Weights of a small sound classifier.
Model: log mel input, arch conformer, norm rmsnorm, activation gelu, moe soft, num experts 32, layers 10.
Data: trained on synthesized solo parts of chorales (CocoChorales), 39062 training examples, 91.1 epochs.
Rows from block 7 of a small sound classifier, named by matrix and row number. Rows with one number within an expert belong to one neuron, the router's apart. Each number is 200 + 30 x the weight over its row's rms, rounded and kept within 0 to 999. All counts start at 0.
After each expert's rows are labels from the 100 clips, of 14848, where the router gives the expert most weight on average: "peak on" is the class under the peak. Only what is clearly more common there than usual is listed. The data: synthesized solo parts of chorales (CocoChorales).
# router: slot weights (model.blocks.7.mlp.router.weight, 64x192), inputs 64-127
# up: expert up (model.blocks.7.mlp.up, 32x48x192), inputs 64-127
# down: expert down (model.blocks.7.mlp.down, 32x192x48, transposed), outputs 64-127

# expert 30
router.60,218,211,231,230,193,208,162,145,242,158,228,239,269,190,166,207,225,194,187,183,179,187,196,168,166,255,156,163,159,230,185,193,249,216,174,250,167,246,184,188,165,191,171,248,173,216,272,206,232,175,207,195,181,163,143,211,165,242,177,164,186,221,188,206
router.61,212,250,203,229,204,221,191,194,253,223,202,164,194,168,132,193,206,218,189,199,277,149,241,199,156,231,199,210,223,215,228,194,191,213,201,229,183,172,180,157,181,179,197,188,218,224,173,251,228,200,264,209,164,230,196,191,244,228,165,238,211,253,164,274
up.0,198,139,242,225,234,224,175,207,170,242,169,189,214,253,222,178,205,188,226,217,189,236,177,236,208,178,177,152,128,188,157,225,189,132,185,205,231,230,259,235,263,249,146,197,132,167,203,165,160,209,181,164,248,206,225,203,181,212,189,161,257,200,268,188
down.0,165,143,217,223,180,211,185,176,226,134,161,218,209,188,233,209,210,146,181,201,263,202,137,179,198,193,162,162,212,227,248,208,202,234,221,210,191,243,181,224,176,202,192,206,212,170,202,208,178,193,159,210,210,152,251,244,158,205,197,214,188,200,145,180
up.1,211,112,222,196,202,228,196,229,154,200,139,162,182,236,246,184,265,178,211,216,184,187,169,211,221,173,226,156,171,229,224,214,167,213,202,178,218,212,183,226,204,238,177,217,174,164,206,159,147,216,173,211,266,202,235,222,169,191,195,193,208,146,231,185
down.1,176,177,206,227,153,236,198,192,233,208,160,193,176,169,194,178,185,174,215,194,222,199,217,236,175,187,223,183,216,227,201,239,188,216,196,243,189,245,184,164,232,189,156,158,234,197,229,167,209,201,219,210,173,168,250,177,196,212,216,236,199,213,181,171
up.2,236,134,263,198,203,274,193,205,198,215,194,173,247,207,206,225,203,169,182,236,215,210,192,140,173,229,181,112,178,207,177,195,202,190,179,223,189,203,183,184,195,190,208,160,185,210,243,144,154,229,185,166,206,173,202,248,161,191,187,155,218,184,225,232
down.2,211,203,187,182,158,191,159,217,211,158,215,194,193,195,227,169,221,223,161,195,194,198,204,173,221,204,196,213,154,171,174,223,154,190,197,167,235,185,204,175,196,189,281,243,146,203,194,247,221,190,196,177,204,170,167,221,177,194,119,160,229,237,164,218
up.3,237,81,246,194,222,267,172,205,183,210,193,174,240,204,213,198,229,185,171,222,209,206,183,174,177,218,195,123,163,227,171,190,211,191,190,222,190,202,194,176,201,217,228,180,166,210,221,147,165,229,184,155,200,173,197,231,175,196,165,136,223,182,223,220
down.3,194,201,170,188,187,164,209,224,207,178,221,213,194,218,253,169,231,225,155,184,212,202,213,155,207,196,218,211,176,189,159,219,162,193,199,205,194,201,188,211,214,170,260,220,164,227,155,239,216,191,182,210,189,145,158,235,187,183,148,162,215,237,148,219
up.4,223,150,209,201,194,239,210,235,167,187,183,173,199,237,224,227,235,211,152,201,182,160,171,197,212,205,211,167,205,227,224,191,187,212,193,196,229,162,216,180,115,210,194,219,202,224,241,183,187,195,169,214,234,198,168,243,177,190,271,225,109,178,187,224
down.4,206,223,191,191,244,185,241,226,161,212,224,175,140,125,148,216,202,246,242,188,200,174,193,146,208,231,275,256,209,204,210,195,193,186,242,206,191,198,159,244,232,249,201,177,227,144,196,221,220,215,193,239,210,168,216,150,173,190,190,196,223,179,196,223
up.5,193,238,129,246,147,167,194,165,197,216,203,207,211,197,213,247,196,180,189,224,206,206,234,258,180,185,175,217,244,197,179,253,175,186,221,224,211,148,220,207,210,193,217,177,182,186,184,258,227,172,197,191,190,214,206,169,204,176,167,206,227,227,211,195
down.5,239,204,161,194,160,242,267,200,199,208,232,225,233,186,245,192,196,160,155,202,172,247,179,215,150,228,231,207,212,193,175,217,200,182,189,258,203,211,225,183,247,203,160,184,173,233,241,194,210,211,247,172,202,176,181,188,199,186,205,228,203,172,217,155
up.6,230,112,219,188,220,239,206,203,177,222,180,209,223,263,207,184,214,157,199,241,161,196,169,192,208,216,166,153,171,208,152,195,181,192,162,206,207,246,206,184,187,198,202,187,179,220,191,141,151,233,189,109,226,201,177,224,160,210,192,150,234,156,247,234
down.6,239,244,195,165,148,179,215,219,214,193,212,183,202,169,199,143,201,242,180,102,222,189,202,191,152,208,219,272,203,217,200,207,249,223,263,202,201,173,187,140,240,162,215,208,240,213,205,242,249,184,228,230,144,201,198,211,202,197,165,209,202,211,223,164
peak on: F#5

# expert 2
router.4,208,193,185,171,169,162,188,199,165,201,197,217,181,202,159,252,203,183,183,211,175,179,155,209,237,190,196,166,230,192,167,200,198,184,234,154,199,247,185,214,196,214,161,180,180,163,242,238,260,223,167,147,213,200,126,241,170,229,237,164,203,224,203,204
router.5,219,220,179,165,156,163,134,224,205,191,235,222,165,144,170,194,151,166,184,187,188,230,160,179,220,194,190,204,194,181,188,189,178,154,239,190,236,275,203,205,203,233,214,215,224,243,167,223,242,180,203,201,196,188,181,248,179,257,200,214,207,217,155,165
up.0,187,217,226,239,183,217,240,205,183,226,231,228,247,198,208,190,186,180,226,246,226,192,193,225,154,201,176,168,258,195,213,249,192,211,169,199,201,168,189,201,174,205,220,180,159,172,190,228,150,214,173,186,155,166,215,130,206,188,178,207,191,175,221,172
down.0,173,252,226,227,180,183,205,224,170,178,133,244,186,195,181,212,196,222,178,159,213,159,137,231,233,184,187,159,184,180,206,226,269,200,204,189,216,259,167,212,184,216,167,229,208,203,244,237,276,146,119,197,163,178,167,249,183,178,229,234,166,226,193,139
up.1,195,209,225,243,162,215,166,179,162,170,201,240,200,196,178,258,225,117,237,241,205,170,243,207,190,186,189,175,228,190,202,266,211,212,193,201,165,160,144,205,178,218,194,165,177,206,205,185,176,238,151,186,152,190,179,226,212,185,196,126,231,192,210,206
down.1,189,185,218,202,183,182,159,221,222,217,184,211,199,236,176,192,208,191,183,190,173,251,210,244,189,174,247,163,234,206,157,191,222,229,233,151,182,222,209,232,234,185,236,206,260,214,205,193,262,152,202,129,133,118,177,213,179,221,131,139,240,245,171,196
up.2,163,232,231,193,226,212,208,218,206,201,195,136,199,194,177,198,161,239,204,168,231,215,251,210,196,233,192,239,198,174,213,195,219,204,206,198,208,169,142,204,246,226,199,210,199,208,141,154,187,258,221,235,166,145,257,117,241,201,143,243,237,194,201,179
down.2,182,188,219,218,229,215,121,173,250,204,184,183,229,220,168,185,189,214,155,202,205,211,263,176,140,266,173,180,195,226,189,196,191,206,155,225,161,229,201,173,220,157,226,218,190,207,177,177,124,240,248,209,204,219,233,185,256,246,148,148,204,138,243,227
up.3,131,218,230,206,232,152,199,196,215,205,239,210,216,206,200,168,212,189,211,207,137,203,175,166,179,255,201,236,215,197,182,217,206,199,184,181,177,169,217,129,174,203,221,208,163,222,142,164,184,271,191,184,223,205,185,200,224,226,199,159,197,157,241,136
down.3,165,192,240,221,244,198,231,160,177,226,204,219,236,242,239,162,173,232,222,167,223,264,218,213,171,167,170,151,176,190,208,181,250,205,224,218,224,218,195,202,207,188,177,258,204,210,159,198,231,198,249,203,173,153,277,230,213,176,189,175,219,178,160,192
up.4,186,242,240,221,210,241,228,206,176,170,216,184,228,206,213,229,209,221,226,262,210,187,232,189,191,225,203,198,244,210,202,209,200,213,188,215,185,139,149,176,172,215,188,159,195,157,149,192,175,262,177,204,193,170,198,147,237,213,172,197,223,189,238,189
down.4,209,214,187,154,167,215,175,156,214,230,194,197,184,166,230,226,180,177,202,171,228,198,180,173,233,177,182,206,161,206,220,194,235,205,218,213,216,196,200,248,186,193,187,224,231,218,224,166,211,164,166,203,181,190,160,242,174,208,184,201,213,207,162,236
up.5,119,240,227,190,243,105,225,223,187,167,160,186,211,195,177,191,166,220,236,210,198,199,204,179,204,241,179,254,203,152,209,174,204,230,222,170,195,192,126,194,200,208,183,203,194,211,110,156,220,248,169,213,174,184,218,176,226,205,157,212,228,194,198,156
down.5,200,210,231,239,198,212,172,188,215,242,158,195,259,244,181,127,163,187,236,180,206,182,207,203,200,206,188,185,208,183,221,199,195,215,212,166,245,217,200,156,196,200,224,195,184,197,180,168,134,229,212,205,171,173,303,190,233,243,119,136,210,131,197,222
up.6,226,179,187,173,161,221,195,251,259,180,186,124,154,129,205,192,236,207,165,146,221,184,174,154,221,246,239,145,174,216,259,190,197,232,257,168,209,193,189,221,191,194,192,235,237,199,254,232,198,205,242,228,222,143,228,222,172,218,243,226,164,270,165,181
down.6,243,184,170,187,233,201,138,193,200,226,219,193,132,224,204,191,216,177,191,188,215,237,190,179,234,188,223,225,210,211,210,151,146,205,223,195,225,209,206,221,208,256,226,237,246,219,188,192,95,172,272,217,232,269,179,221,198,212,180,213,175,200,196,238
peak on: A#4

# expert 1
router.2,207,175,168,215,191,195,238,226,157,219,190,203,149,231,241,220,248,209,251,197,226,215,203,186,191,182,235,198,248,196,240,225,195,196,205,230,211,152,226,237,145,208,223,216,206,215,255,218,211,173,206,240,255,202,230,260,201,174,248,230,153,166,214,190
router.3,228,159,160,168,194,222,211,199,238,207,207,192,176,197,172,197,219,230,178,145,222,235,171,169,227,187,240,219,208,248,201,147,177,195,231,209,209,212,233,233,249,224,209,190,247,247,209,169,211,184,243,222,232,201,194,232,147,179,183,177,179,141,205,222
up.0,154,224,230,246,208,165,194,167,195,175,160,215,196,236,202,278,211,196,212,241,193,168,232,216,173,197,150,180,211,226,220,188,203,174,227,246,171,177,195,172,155,226,156,209,184,163,196,163,196,212,200,185,173,232,176,200,227,189,218,206,187,193,255,186
down.0,217,205,241,247,211,229,212,199,229,222,167,132,181,240,153,226,184,162,215,239,200,207,213,199,172,257,170,148,251,202,181,179,183,201,193,257,158,160,219,149,221,219,215,164,200,219,210,170,159,250,145,165,184,187,174,178,200,181,186,175,237,174,238,233
up.1,188,209,231,197,196,211,228,225,182,181,192,229,274,197,206,198,125,171,240,197,124,209,175,200,196,207,138,171,163,182,190,207,219,185,126,222,187,213,171,192,219,165,207,174,159,212,185,131,218,221,167,166,149,154,219,213,199,175,166,203,226,196,207,197
down.1,145,225,173,250,195,165,158,140,189,194,209,173,170,180,193,185,191,194,181,194,175,167,236,215,220,174,168,227,213,217,194,183,181,211,211,198,212,231,205,180,206,189,191,235,210,208,187,247,216,147,221,162,226,268,128,194,221,250,145,194,177,202,204,212
up.2,175,224,228,202,172,190,144,202,174,165,183,210,244,193,195,198,198,204,172,224,144,183,208,222,200,208,155,166,182,201,205,215,193,213,164,177,169,220,174,112,147,208,150,189,175,167,211,220,203,209,174,201,221,227,150,193,216,238,212,159,193,221,204,223
down.2,202,188,194,239,151,218,207,131,196,206,173,159,207,185,208,241,283,210,174,205,242,199,171,186,207,210,186,170,181,267,207,219,199,221,175,239,189,179,201,203,185,206,194,218,184,158,246,212,174,172,167,205,214,203,219,223,210,200,184,201,207,185,211,165
up.3,204,202,217,199,241,205,206,208,194,220,203,241,250,222,226,186,149,167,256,205,192,220,245,264,158,158,166,198,208,191,235,181,218,182,146,246,205,195,204,203,164,214,186,154,222,223,200,182,176,176,209,225,175,203,218,160,246,169,188,175,159,171,223,280
down.3,177,211,229,233,265,215,221,199,183,221,256,124,227,248,186,201,173,203,227,227,213,167,251,232,168,222,170,195,238,216,173,165,196,206,184,217,170,190,171,175,198,222,165,162,200,212,139,161,184,237,205,193,143,215,160,142,251,222,179,196,266,206,220,247
up.4,179,234,211,195,217,173,180,197,189,146,193,189,193,188,190,189,137,259,197,186,186,176,232,217,215,182,177,246,180,171,237,187,267,225,207,135,187,207,181,169,180,199,148,232,209,173,114,203,184,195,200,241,158,233,206,154,269,219,215,226,183,246,176,180
down.4,155,207,189,174,236,154,201,242,217,154,180,208,173,217,178,156,195,196,191,161,188,192,189,162,246,215,235,230,204,211,203,177,219,200,250,112,198,245,169,192,205,235,182,257,195,171,137,231,185,217,189,219,232,199,219,188,204,246,167,192,189,212,205,156
up.5,180,187,192,228,173,186,231,172,162,173,187,187,187,175,190,260,234,195,170,228,196,167,132,154,274,228,212,198,222,232,178,236,146,226,259,207,186,191,192,176,218,243,217,202,156,167,200,166,218,192,160,173,220,204,174,226,183,158,223,199,195,195,261,218
down.5,188,188,206,241,240,150,164,188,189,221,175,196,179,249,177,168,176,208,236,214,213,227,239,224,169,183,153,238,198,193,207,162,182,167,181,190,202,155,216,198,164,239,174,171,219,212,192,219,161,205,226,215,211,260,186,190,252,245,174,163,230,154,261,216
up.6,210,200,211,184,243,228,187,251,192,197,261,221,223,204,220,189,142,169,207,213,188,208,186,146,208,271,206,206,275,187,248,166,217,239,197,188,174,188,175,209,174,193,189,151,215,205,208,151,167,198,201,240,211,177,188,185,193,199,175,157,189,179,192,236
down.6,180,208,220,223,189,191,199,257,203,180,251,180,207,154,215,164,210,162,225,187,207,181,171,155,198,211,260,158,236,194,247,208,164,220,223,174,195,215,167,217,169,201,159,193,199,167,200,211,161,234,202,244,232,176,225,156,184,209,204,216,174,241,182,206
peak on: A#4

# expert 18
router.36,190,193,234,229,237,194,175,206,225,193,153,167,181,196,157,256,236,190,175,192,229,158,219,175,208,222,210,158,181,201,224,167,236,219,236,211,193,200,220,196,232,206,173,233,234,157,252,203,202,218,112,216,210,173,210,241,188,174,234,220,209,192,242,232
router.37,221,177,200,220,173,137,179,250,229,187,205,198,214,163,231,274,253,208,213,221,167,211,201,143,275,165,220,179,217,163,219,184,168,183,240,208,206,168,185,236,186,225,195,211,195,232,226,236,229,233,126,262,240,219,220,243,128,178,213,208,217,208,259,215
up.0,151,237,180,226,194,174,221,167,167,223,182,207,180,146,250,202,213,225,286,226,175,218,269,258,243,154,190,241,199,195,195,224,197,228,222,166,217,209,165,213,140,218,193,165,224,217,177,241,215,192,213,234,187,218,175,170,248,203,203,170,182,227,179,190
down.0,200,158,197,153,210,197,196,233,221,129,173,203,219,205,147,141,190,188,188,175,190,169,182,222,172,205,208,192,166,219,167,236,200,163,194,153,190,269,190,190,220,205,173,199,177,179,158,150,194,177,192,168,249,203,196,193,202,276,167,195,202,151,139,205
up.1,169,193,169,197,198,162,156,192,238,184,193,183,140,242,172,224,216,217,141,211,212,163,187,168,272,212,246,213,250,187,227,196,138,201,241,184,188,177,266,196,234,204,196,204,225,173,196,206,180,175,202,213,261,243,189,195,190,188,199,209,202,224,223,212
down.1,251,138,157,190,211,217,170,229,178,219,265,220,189,197,218,172,212,177,211,222,228,235,197,170,193,231,250,180,217,212,195,196,128,218,151,158,229,191,222,210,177,209,223,140,205,188,219,242,170,232,233,227,257,216,209,178,194,243,206,171,215,171,219,232
up.2,189,196,146,196,212,135,163,193,211,187,200,181,146,222,175,220,235,206,148,223,209,157,188,169,246,208,258,221,241,205,226,191,123,208,237,179,183,186,253,206,227,201,197,208,212,175,200,208,177,155,193,215,266,242,189,196,186,173,213,205,190,242,231,222
down.2,238,152,174,171,196,235,146,216,186,214,247,202,208,182,211,169,198,203,219,218,233,229,187,179,196,203,229,223,216,194,183,180,135,198,164,186,231,216,199,227,202,180,200,144,194,198,213,242,165,231,229,207,238,222,210,172,171,242,167,126,222,188,202,252
up.3,216,190,168,163,205,181,215,230,212,268,165,244,197,210,197,177,222,191,236,177,185,245,191,202,174,101,207,205,149,197,168,218,204,168,188,186,240,195,230,231,188,176,264,192,208,281,224,217,215,193,223,168,202,190,214,231,185,180,194,193,207,162,212,202
down.3,212,230,153,203,176,173,259,232,184,204,204,259,196,140,254,183,199,192,226,231,162,254,158,134,244,181,229,231,206,185,204,184,215,200,219,177,224,183,212,218,210,173,242,177,177,214,195,213,259,224,207,181,180,135,188,276,187,141,192,187,191,192,204,194
up.4,130,217,153,208,171,134,165,169,216,172,206,215,157,273,182,209,206,200,133,232,188,176,205,194,262,182,214,212,255,176,181,251,138,199,238,196,189,197,237,195,202,211,226,195,188,204,163,214,205,163,167,155,230,250,179,181,181,190,174,194,220,249,213,209
down.4,246,138,170,212,212,234,153,193,236,179,226,220,213,209,213,208,190,179,181,242,197,186,198,154,181,241,231,171,223,206,190,209,150,201,146,217,160,235,205,214,209,190,200,138,230,177,224,209,165,219,200,184,210,218,146,195,181,251,213,159,201,185,205,243
up.5,195,216,227,239,199,194,198,158,201,163,177,195,191,223,201,211,250,243,196,250,215,162,239,206,189,223,210,190,240,214,247,224,219,231,168,205,160,176,201,156,185,142,237,199,222,160,217,280,166,193,240,243,182,219,218,174,265,154,266,185,140,183,198,263
down.5,193,192,259,178,281,178,196,210,262,225,227,239,220,173,181,180,144,214,205,191,164,281,274,200,141,222,160,218,227,165,198,188,217,178,226,233,149,228,191,182,211,177,192,192,184,233,204,183,219,194,231,165,146,232,222,102,224,265,157,167,167,268,182,230
up.6,171,251,213,185,179,172,236,203,171,196,222,202,229,161,213,181,202,232,227,212,179,206,210,283,206,170,159,225,214,180,192,210,198,224,163,171,196,235,156,187,155,188,195,183,188,216,162,215,219,203,174,205,188,209,203,147,232,215,186,178,166,228,166,212
down.6,205,178,222,180,247,149,224,224,169,143,217,154,186,231,243,175,250,176,223,241,230,168,209,164,234,175,223,166,227,175,234,198,212,211,231,157,212,194,185,224,229,221,145,218,195,146,163,170,167,209,161,253,274,205,207,191,176,189,213,204,210,212,182,187
peak on: silence

# expert 11
router.22,147,243,193,138,210,160,192,210,179,156,206,243,219,175,210,206,182,190,182,170,177,220,187,181,246,172,206,237,205,193,145,172,227,176,257,158,176,210,158,204,221,167,195,151,210,193,190,179,256,247,173,215,158,155,187,234,193,192,171,198,222,221,206,198
router.23,166,236,174,158,238,120,199,237,211,194,232,165,172,183,165,161,157,225,248,183,219,179,194,197,208,182,218,248,211,167,204,171,175,218,245,157,189,218,152,222,224,236,189,186,218,198,139,191,235,209,208,238,192,184,223,128,263,196,159,233,255,223,182,219
up.0,240,178,195,198,175,243,265,220,161,176,216,223,250,212,241,220,206,172,186,233,176,201,180,211,199,242,199,152,207,230,184,231,175,196,177,202,177,258,212,198,166,189,219,193,222,211,229,180,216,162,178,151,219,202,178,204,149,185,213,181,158,156,198,179
down.0,203,199,219,199,208,160,243,210,155,154,188,200,212,218,185,183,225,209,187,169,174,149,203,240,259,222,161,219,211,242,220,223,232,241,240,187,193,238,174,184,148,165,223,185,193,165,177,170,202,181,157,208,214,194,239,189,217,185,250,131,155,172,247,242
up.1,231,198,179,221,181,229,169,192,214,169,194,224,189,222,229,212,226,178,152,281,213,242,147,194,207,224,205,174,290,217,178,261,186,187,208,222,184,186,230,223,204,180,261,193,150,229,227,226,188,194,200,148,171,167,155,255,163,154,214,172,145,186,202,220
down.1,171,255,154,172,158,143,208,245,205,184,253,221,187,189,211,198,207,207,219,197,153,264,274,152,247,216,271,258,216,202,175,212,149,230,224,148,175,204,185,200,170,204,283,187,201,210,207,222,211,169,197,232,206,192,185,155,229,184,219,165,185,183,211,187
up.2,219,173,185,178,224,234,200,229,203,228,279,197,215,223,188,183,185,190,215,192,209,225,192,187,185,247,235,206,221,219,215,178,104,209,174,198,179,214,195,214,205,205,214,145,200,235,193,169,146,218,223,206,269,198,212,191,197,249,166,183,200,127,227,250
down.2,229,184,190,194,198,244,160,250,199,225,197,158,191,210,234,195,184,205,167,213,198,213,187,150,192,216,190,183,179,192,144,212,147,153,176,193,281,198,232,244,267,246,173,196,200,252,221,199,196,218,217,189,241,230,171,153,148,246,216,255,246,200,162,180
up.3,229,166,163,234,201,231,154,180,141,251,213,234,227,191,253,190,216,155,214,184,183,261,198,215,190,170,156,204,207,198,200,219,202,166,159,212,212,215,254,233,174,181,219,165,149,181,209,221,180,170,187,176,233,232,208,202,189,207,156,154,144,218,179,177
down.3,178,229,206,216,198,207,167,216,254,190,146,187,195,212,137,248,211,227,167,243,209,187,252,163,205,238,216,133,242,198,200,231,204,199,268,200,134,202,221,160,209,158,165,171,190,175,214,174,192,209,104,232,200,140,225,197,208,164,169,169,228,208,238,221
up.4,215,216,177,130,206,226,222,219,218,153,206,195,219,187,205,206,172,224,148,167,193,173,171,145,219,256,221,213,217,173,162,183,212,260,201,179,165,260,188,180,239,140,191,197,225,197,206,133,187,198,197,206,221,151,192,191,187,205,212,229,204,175,142,149
down.4,171,241,178,251,173,170,217,188,198,202,160,265,203,183,161,216,247,202,281,172,201,246,265,231,226,180,235,217,239,181,208,198,205,209,228,181,216,156,194,173,189,166,224,184,160,187,176,240,224,179,186,223,182,188,253,217,229,177,154,173,179,235,248,219
up.5,244,158,164,191,170,251,185,192,175,204,278,218,234,192,206,197,208,176,153,223,175,202,154,188,189,260,194,177,221,229,186,215,170,206,182,204,168,207,196,190,170,181,221,188,168,230,238,188,173,187,180,155,251,163,152,219,176,174,217,178,182,170,194,223
down.5,191,230,232,207,215,165,169,217,214,182,120,242,175,181,163,207,201,195,196,169,172,153,184,143,259,186,204,226,235,193,150,202,209,206,255,209,171,191,182,167,172,185,211,208,198,160,208,244,230,191,146,200,188,236,204,246,217,216,203,118,163,213,265,219
up.6,214,162,198,214,146,223,168,165,216,208,173,214,226,218,229,210,238,143,180,215,185,214,182,208,175,200,186,128,178,250,153,268,202,179,197,242,184,228,203,200,204,201,224,231,197,246,245,193,231,184,163,141,189,176,185,238,140,189,197,165,193,163,210,156
down.6,181,261,154,147,230,127,172,219,206,182,204,232,200,176,156,209,184,192,224,198,209,186,223,169,282,182,233,234,213,193,233,154,213,215,240,159,177,226,177,191,165,209,196,204,212,184,150,223,175,207,184,238,222,193,216,166,250,199,220,206,181,229,167,247
peak on: silence

# expert 5
router.10,228,206,227,228,153,219,209,221,200,190,223,199,216,174,224,237,228,161,183,251,185,170,178,174,218,226,225,144,230,240,183,219,214,206,213,215,145,214,149,201,116,195,197,140,175,197,270,216,261,160,144,161,211,174,184,235,144,210,198,170,150,216,188,250
router.11,260,179,267,185,240,255,197,210,200,213,222,172,253,205,182,208,165,186,180,190,203,231,197,179,164,241,201,139,162,223,223,161,231,215,162,245,161,256,181,187,237,204,132,188,237,181,251,137,187,202,177,216,205,183,217,228,188,250,187,188,189,190,218,262
up.0,193,215,187,261,199,194,259,146,152,217,182,266,187,217,254,219,194,185,255,232,187,236,229,232,202,179,136,219,196,187,233,219,201,174,188,194,211,129,255,211,164,195,213,196,205,193,191,198,196,194,228,207,168,215,233,163,249,161,256,201,156,190,225,193
down.0,166,215,223,229,227,159,202,205,228,237,185,213,194,249,156,212,200,188,216,239,217,190,257,211,170,191,170,224,276,152,173,232,222,182,194,177,232,132,229,204,192,200,220,189,227,227,160,160,240,200,251,179,157,202,208,143,245,139,182,223,202,181,182,258
up.1,170,226,154,234,134,155,216,155,182,158,168,218,159,179,192,220,239,217,189,213,178,121,170,236,228,167,202,225,187,186,174,219,172,202,250,176,208,182,212,162,155,197,219,237,165,187,180,248,235,197,187,203,211,222,156,180,221,192,224,240,187,231,163,156
down.1,177,205,144,227,168,177,176,239,205,173,242,198,214,193,203,225,200,218,193,276,211,147,188,152,267,242,233,215,268,188,193,237,138,235,248,184,168,202,187,213,187,222,223,206,209,204,192,227,164,163,176,204,220,228,195,203,160,218,157,217,197,198,246,204
up.2,201,210,204,204,197,212,183,184,222,154,221,183,213,140,171,175,151,251,170,123,204,164,241,205,188,212,202,205,190,218,231,169,221,223,191,216,174,211,192,168,156,174,177,229,241,208,201,210,202,198,252,249,163,228,173,182,259,241,210,225,152,247,110,202
down.2,245,142,232,219,188,253,232,208,168,255,194,175,240,237,180,180,218,224,208,223,181,192,213,264,184,224,203,200,184,200,222,249,167,202,146,202,225,214,235,184,233,181,212,210,166,206,231,187,162,254,204,202,172,224,219,210,183,237,196,182,209,168,277,241
up.3,211,207,199,195,191,205,171,173,244,169,243,218,218,188,137,213,224,195,132,193,208,128,260,190,174,222,200,204,211,219,198,192,176,211,195,218,178,204,178,154,191,153,247,195,230,255,216,208,206,184,257,189,169,188,141,227,194,217,166,198,210,204,155,205
down.3,225,197,204,168,162,222,182,134,229,195,223,221,227,192,205,172,234,247,155,147,228,181,241,234,183,246,200,213,146,188,182,199,266,229,148,240,187,184,240,151,175,160,261,242,189,211,248,262,223,206,246,182,189,155,152,230,221,181,197,203,189,226,160,219
up.4,195,195,184,269,210,197,267,154,160,228,191,255,182,210,249,239,235,182,257,224,183,240,221,236,192,165,148,212,204,203,258,196,210,182,191,212,211,135,261,222,168,225,204,210,189,212,200,204,187,192,247,213,193,219,207,179,240,178,252,192,158,179,220,193
down.4,160,216,190,232,216,148,197,197,224,226,203,206,211,245,169,205,199,201,236,202,238,188,246,226,180,170,188,231,249,187,169,220,212,175,220,198,226,151,229,233,205,190,237,200,222,237,162,173,240,180,216,183,178,186,203,195,229,133,198,258,245,214,240,235
up.5,188,230,204,170,233,180,207,255,202,183,227,200,198,182,196,213,156,235,237,187,227,201,200,166,228,202,228,225,240,175,239,178,214,230,232,181,188,190,161,226,182,206,169,155,239,165,175,181,190,205,183,253,212,187,215,160,241,190,204,193,186,194,189,219
down.5,215,209,199,193,217,209,178,199,218,184,232,216,214,143,241,260,173,173,205,209,275,224,197,185,146,223,177,162,185,173,214,131,200,225,181,255,162,224,182,246,198,204,140,170,249,186,219,162,188,224,171,241,178,166,145,169,186,207,182,213,206,230,133,189
up.6,186,214,198,259,191,193,204,145,201,204,152,264,187,232,196,240,223,180,217,272,191,194,265,258,192,177,162,200,207,194,199,241,223,141,196,215,197,133,259,159,180,193,237,203,185,204,210,212,190,197,228,163,169,208,194,188,241,165,257,195,203,196,237,206
down.6,192,198,213,220,200,198,182,175,242,210,223,212,175,218,146,235,217,163,194,253,250,166,196,217,158,214,156,200,248,223,196,180,224,213,175,231,177,135,231,197,147,182,235,176,234,207,192,151,201,230,179,184,185,166,167,206,257,145,211,237,213,187,211,246
peak on: D#4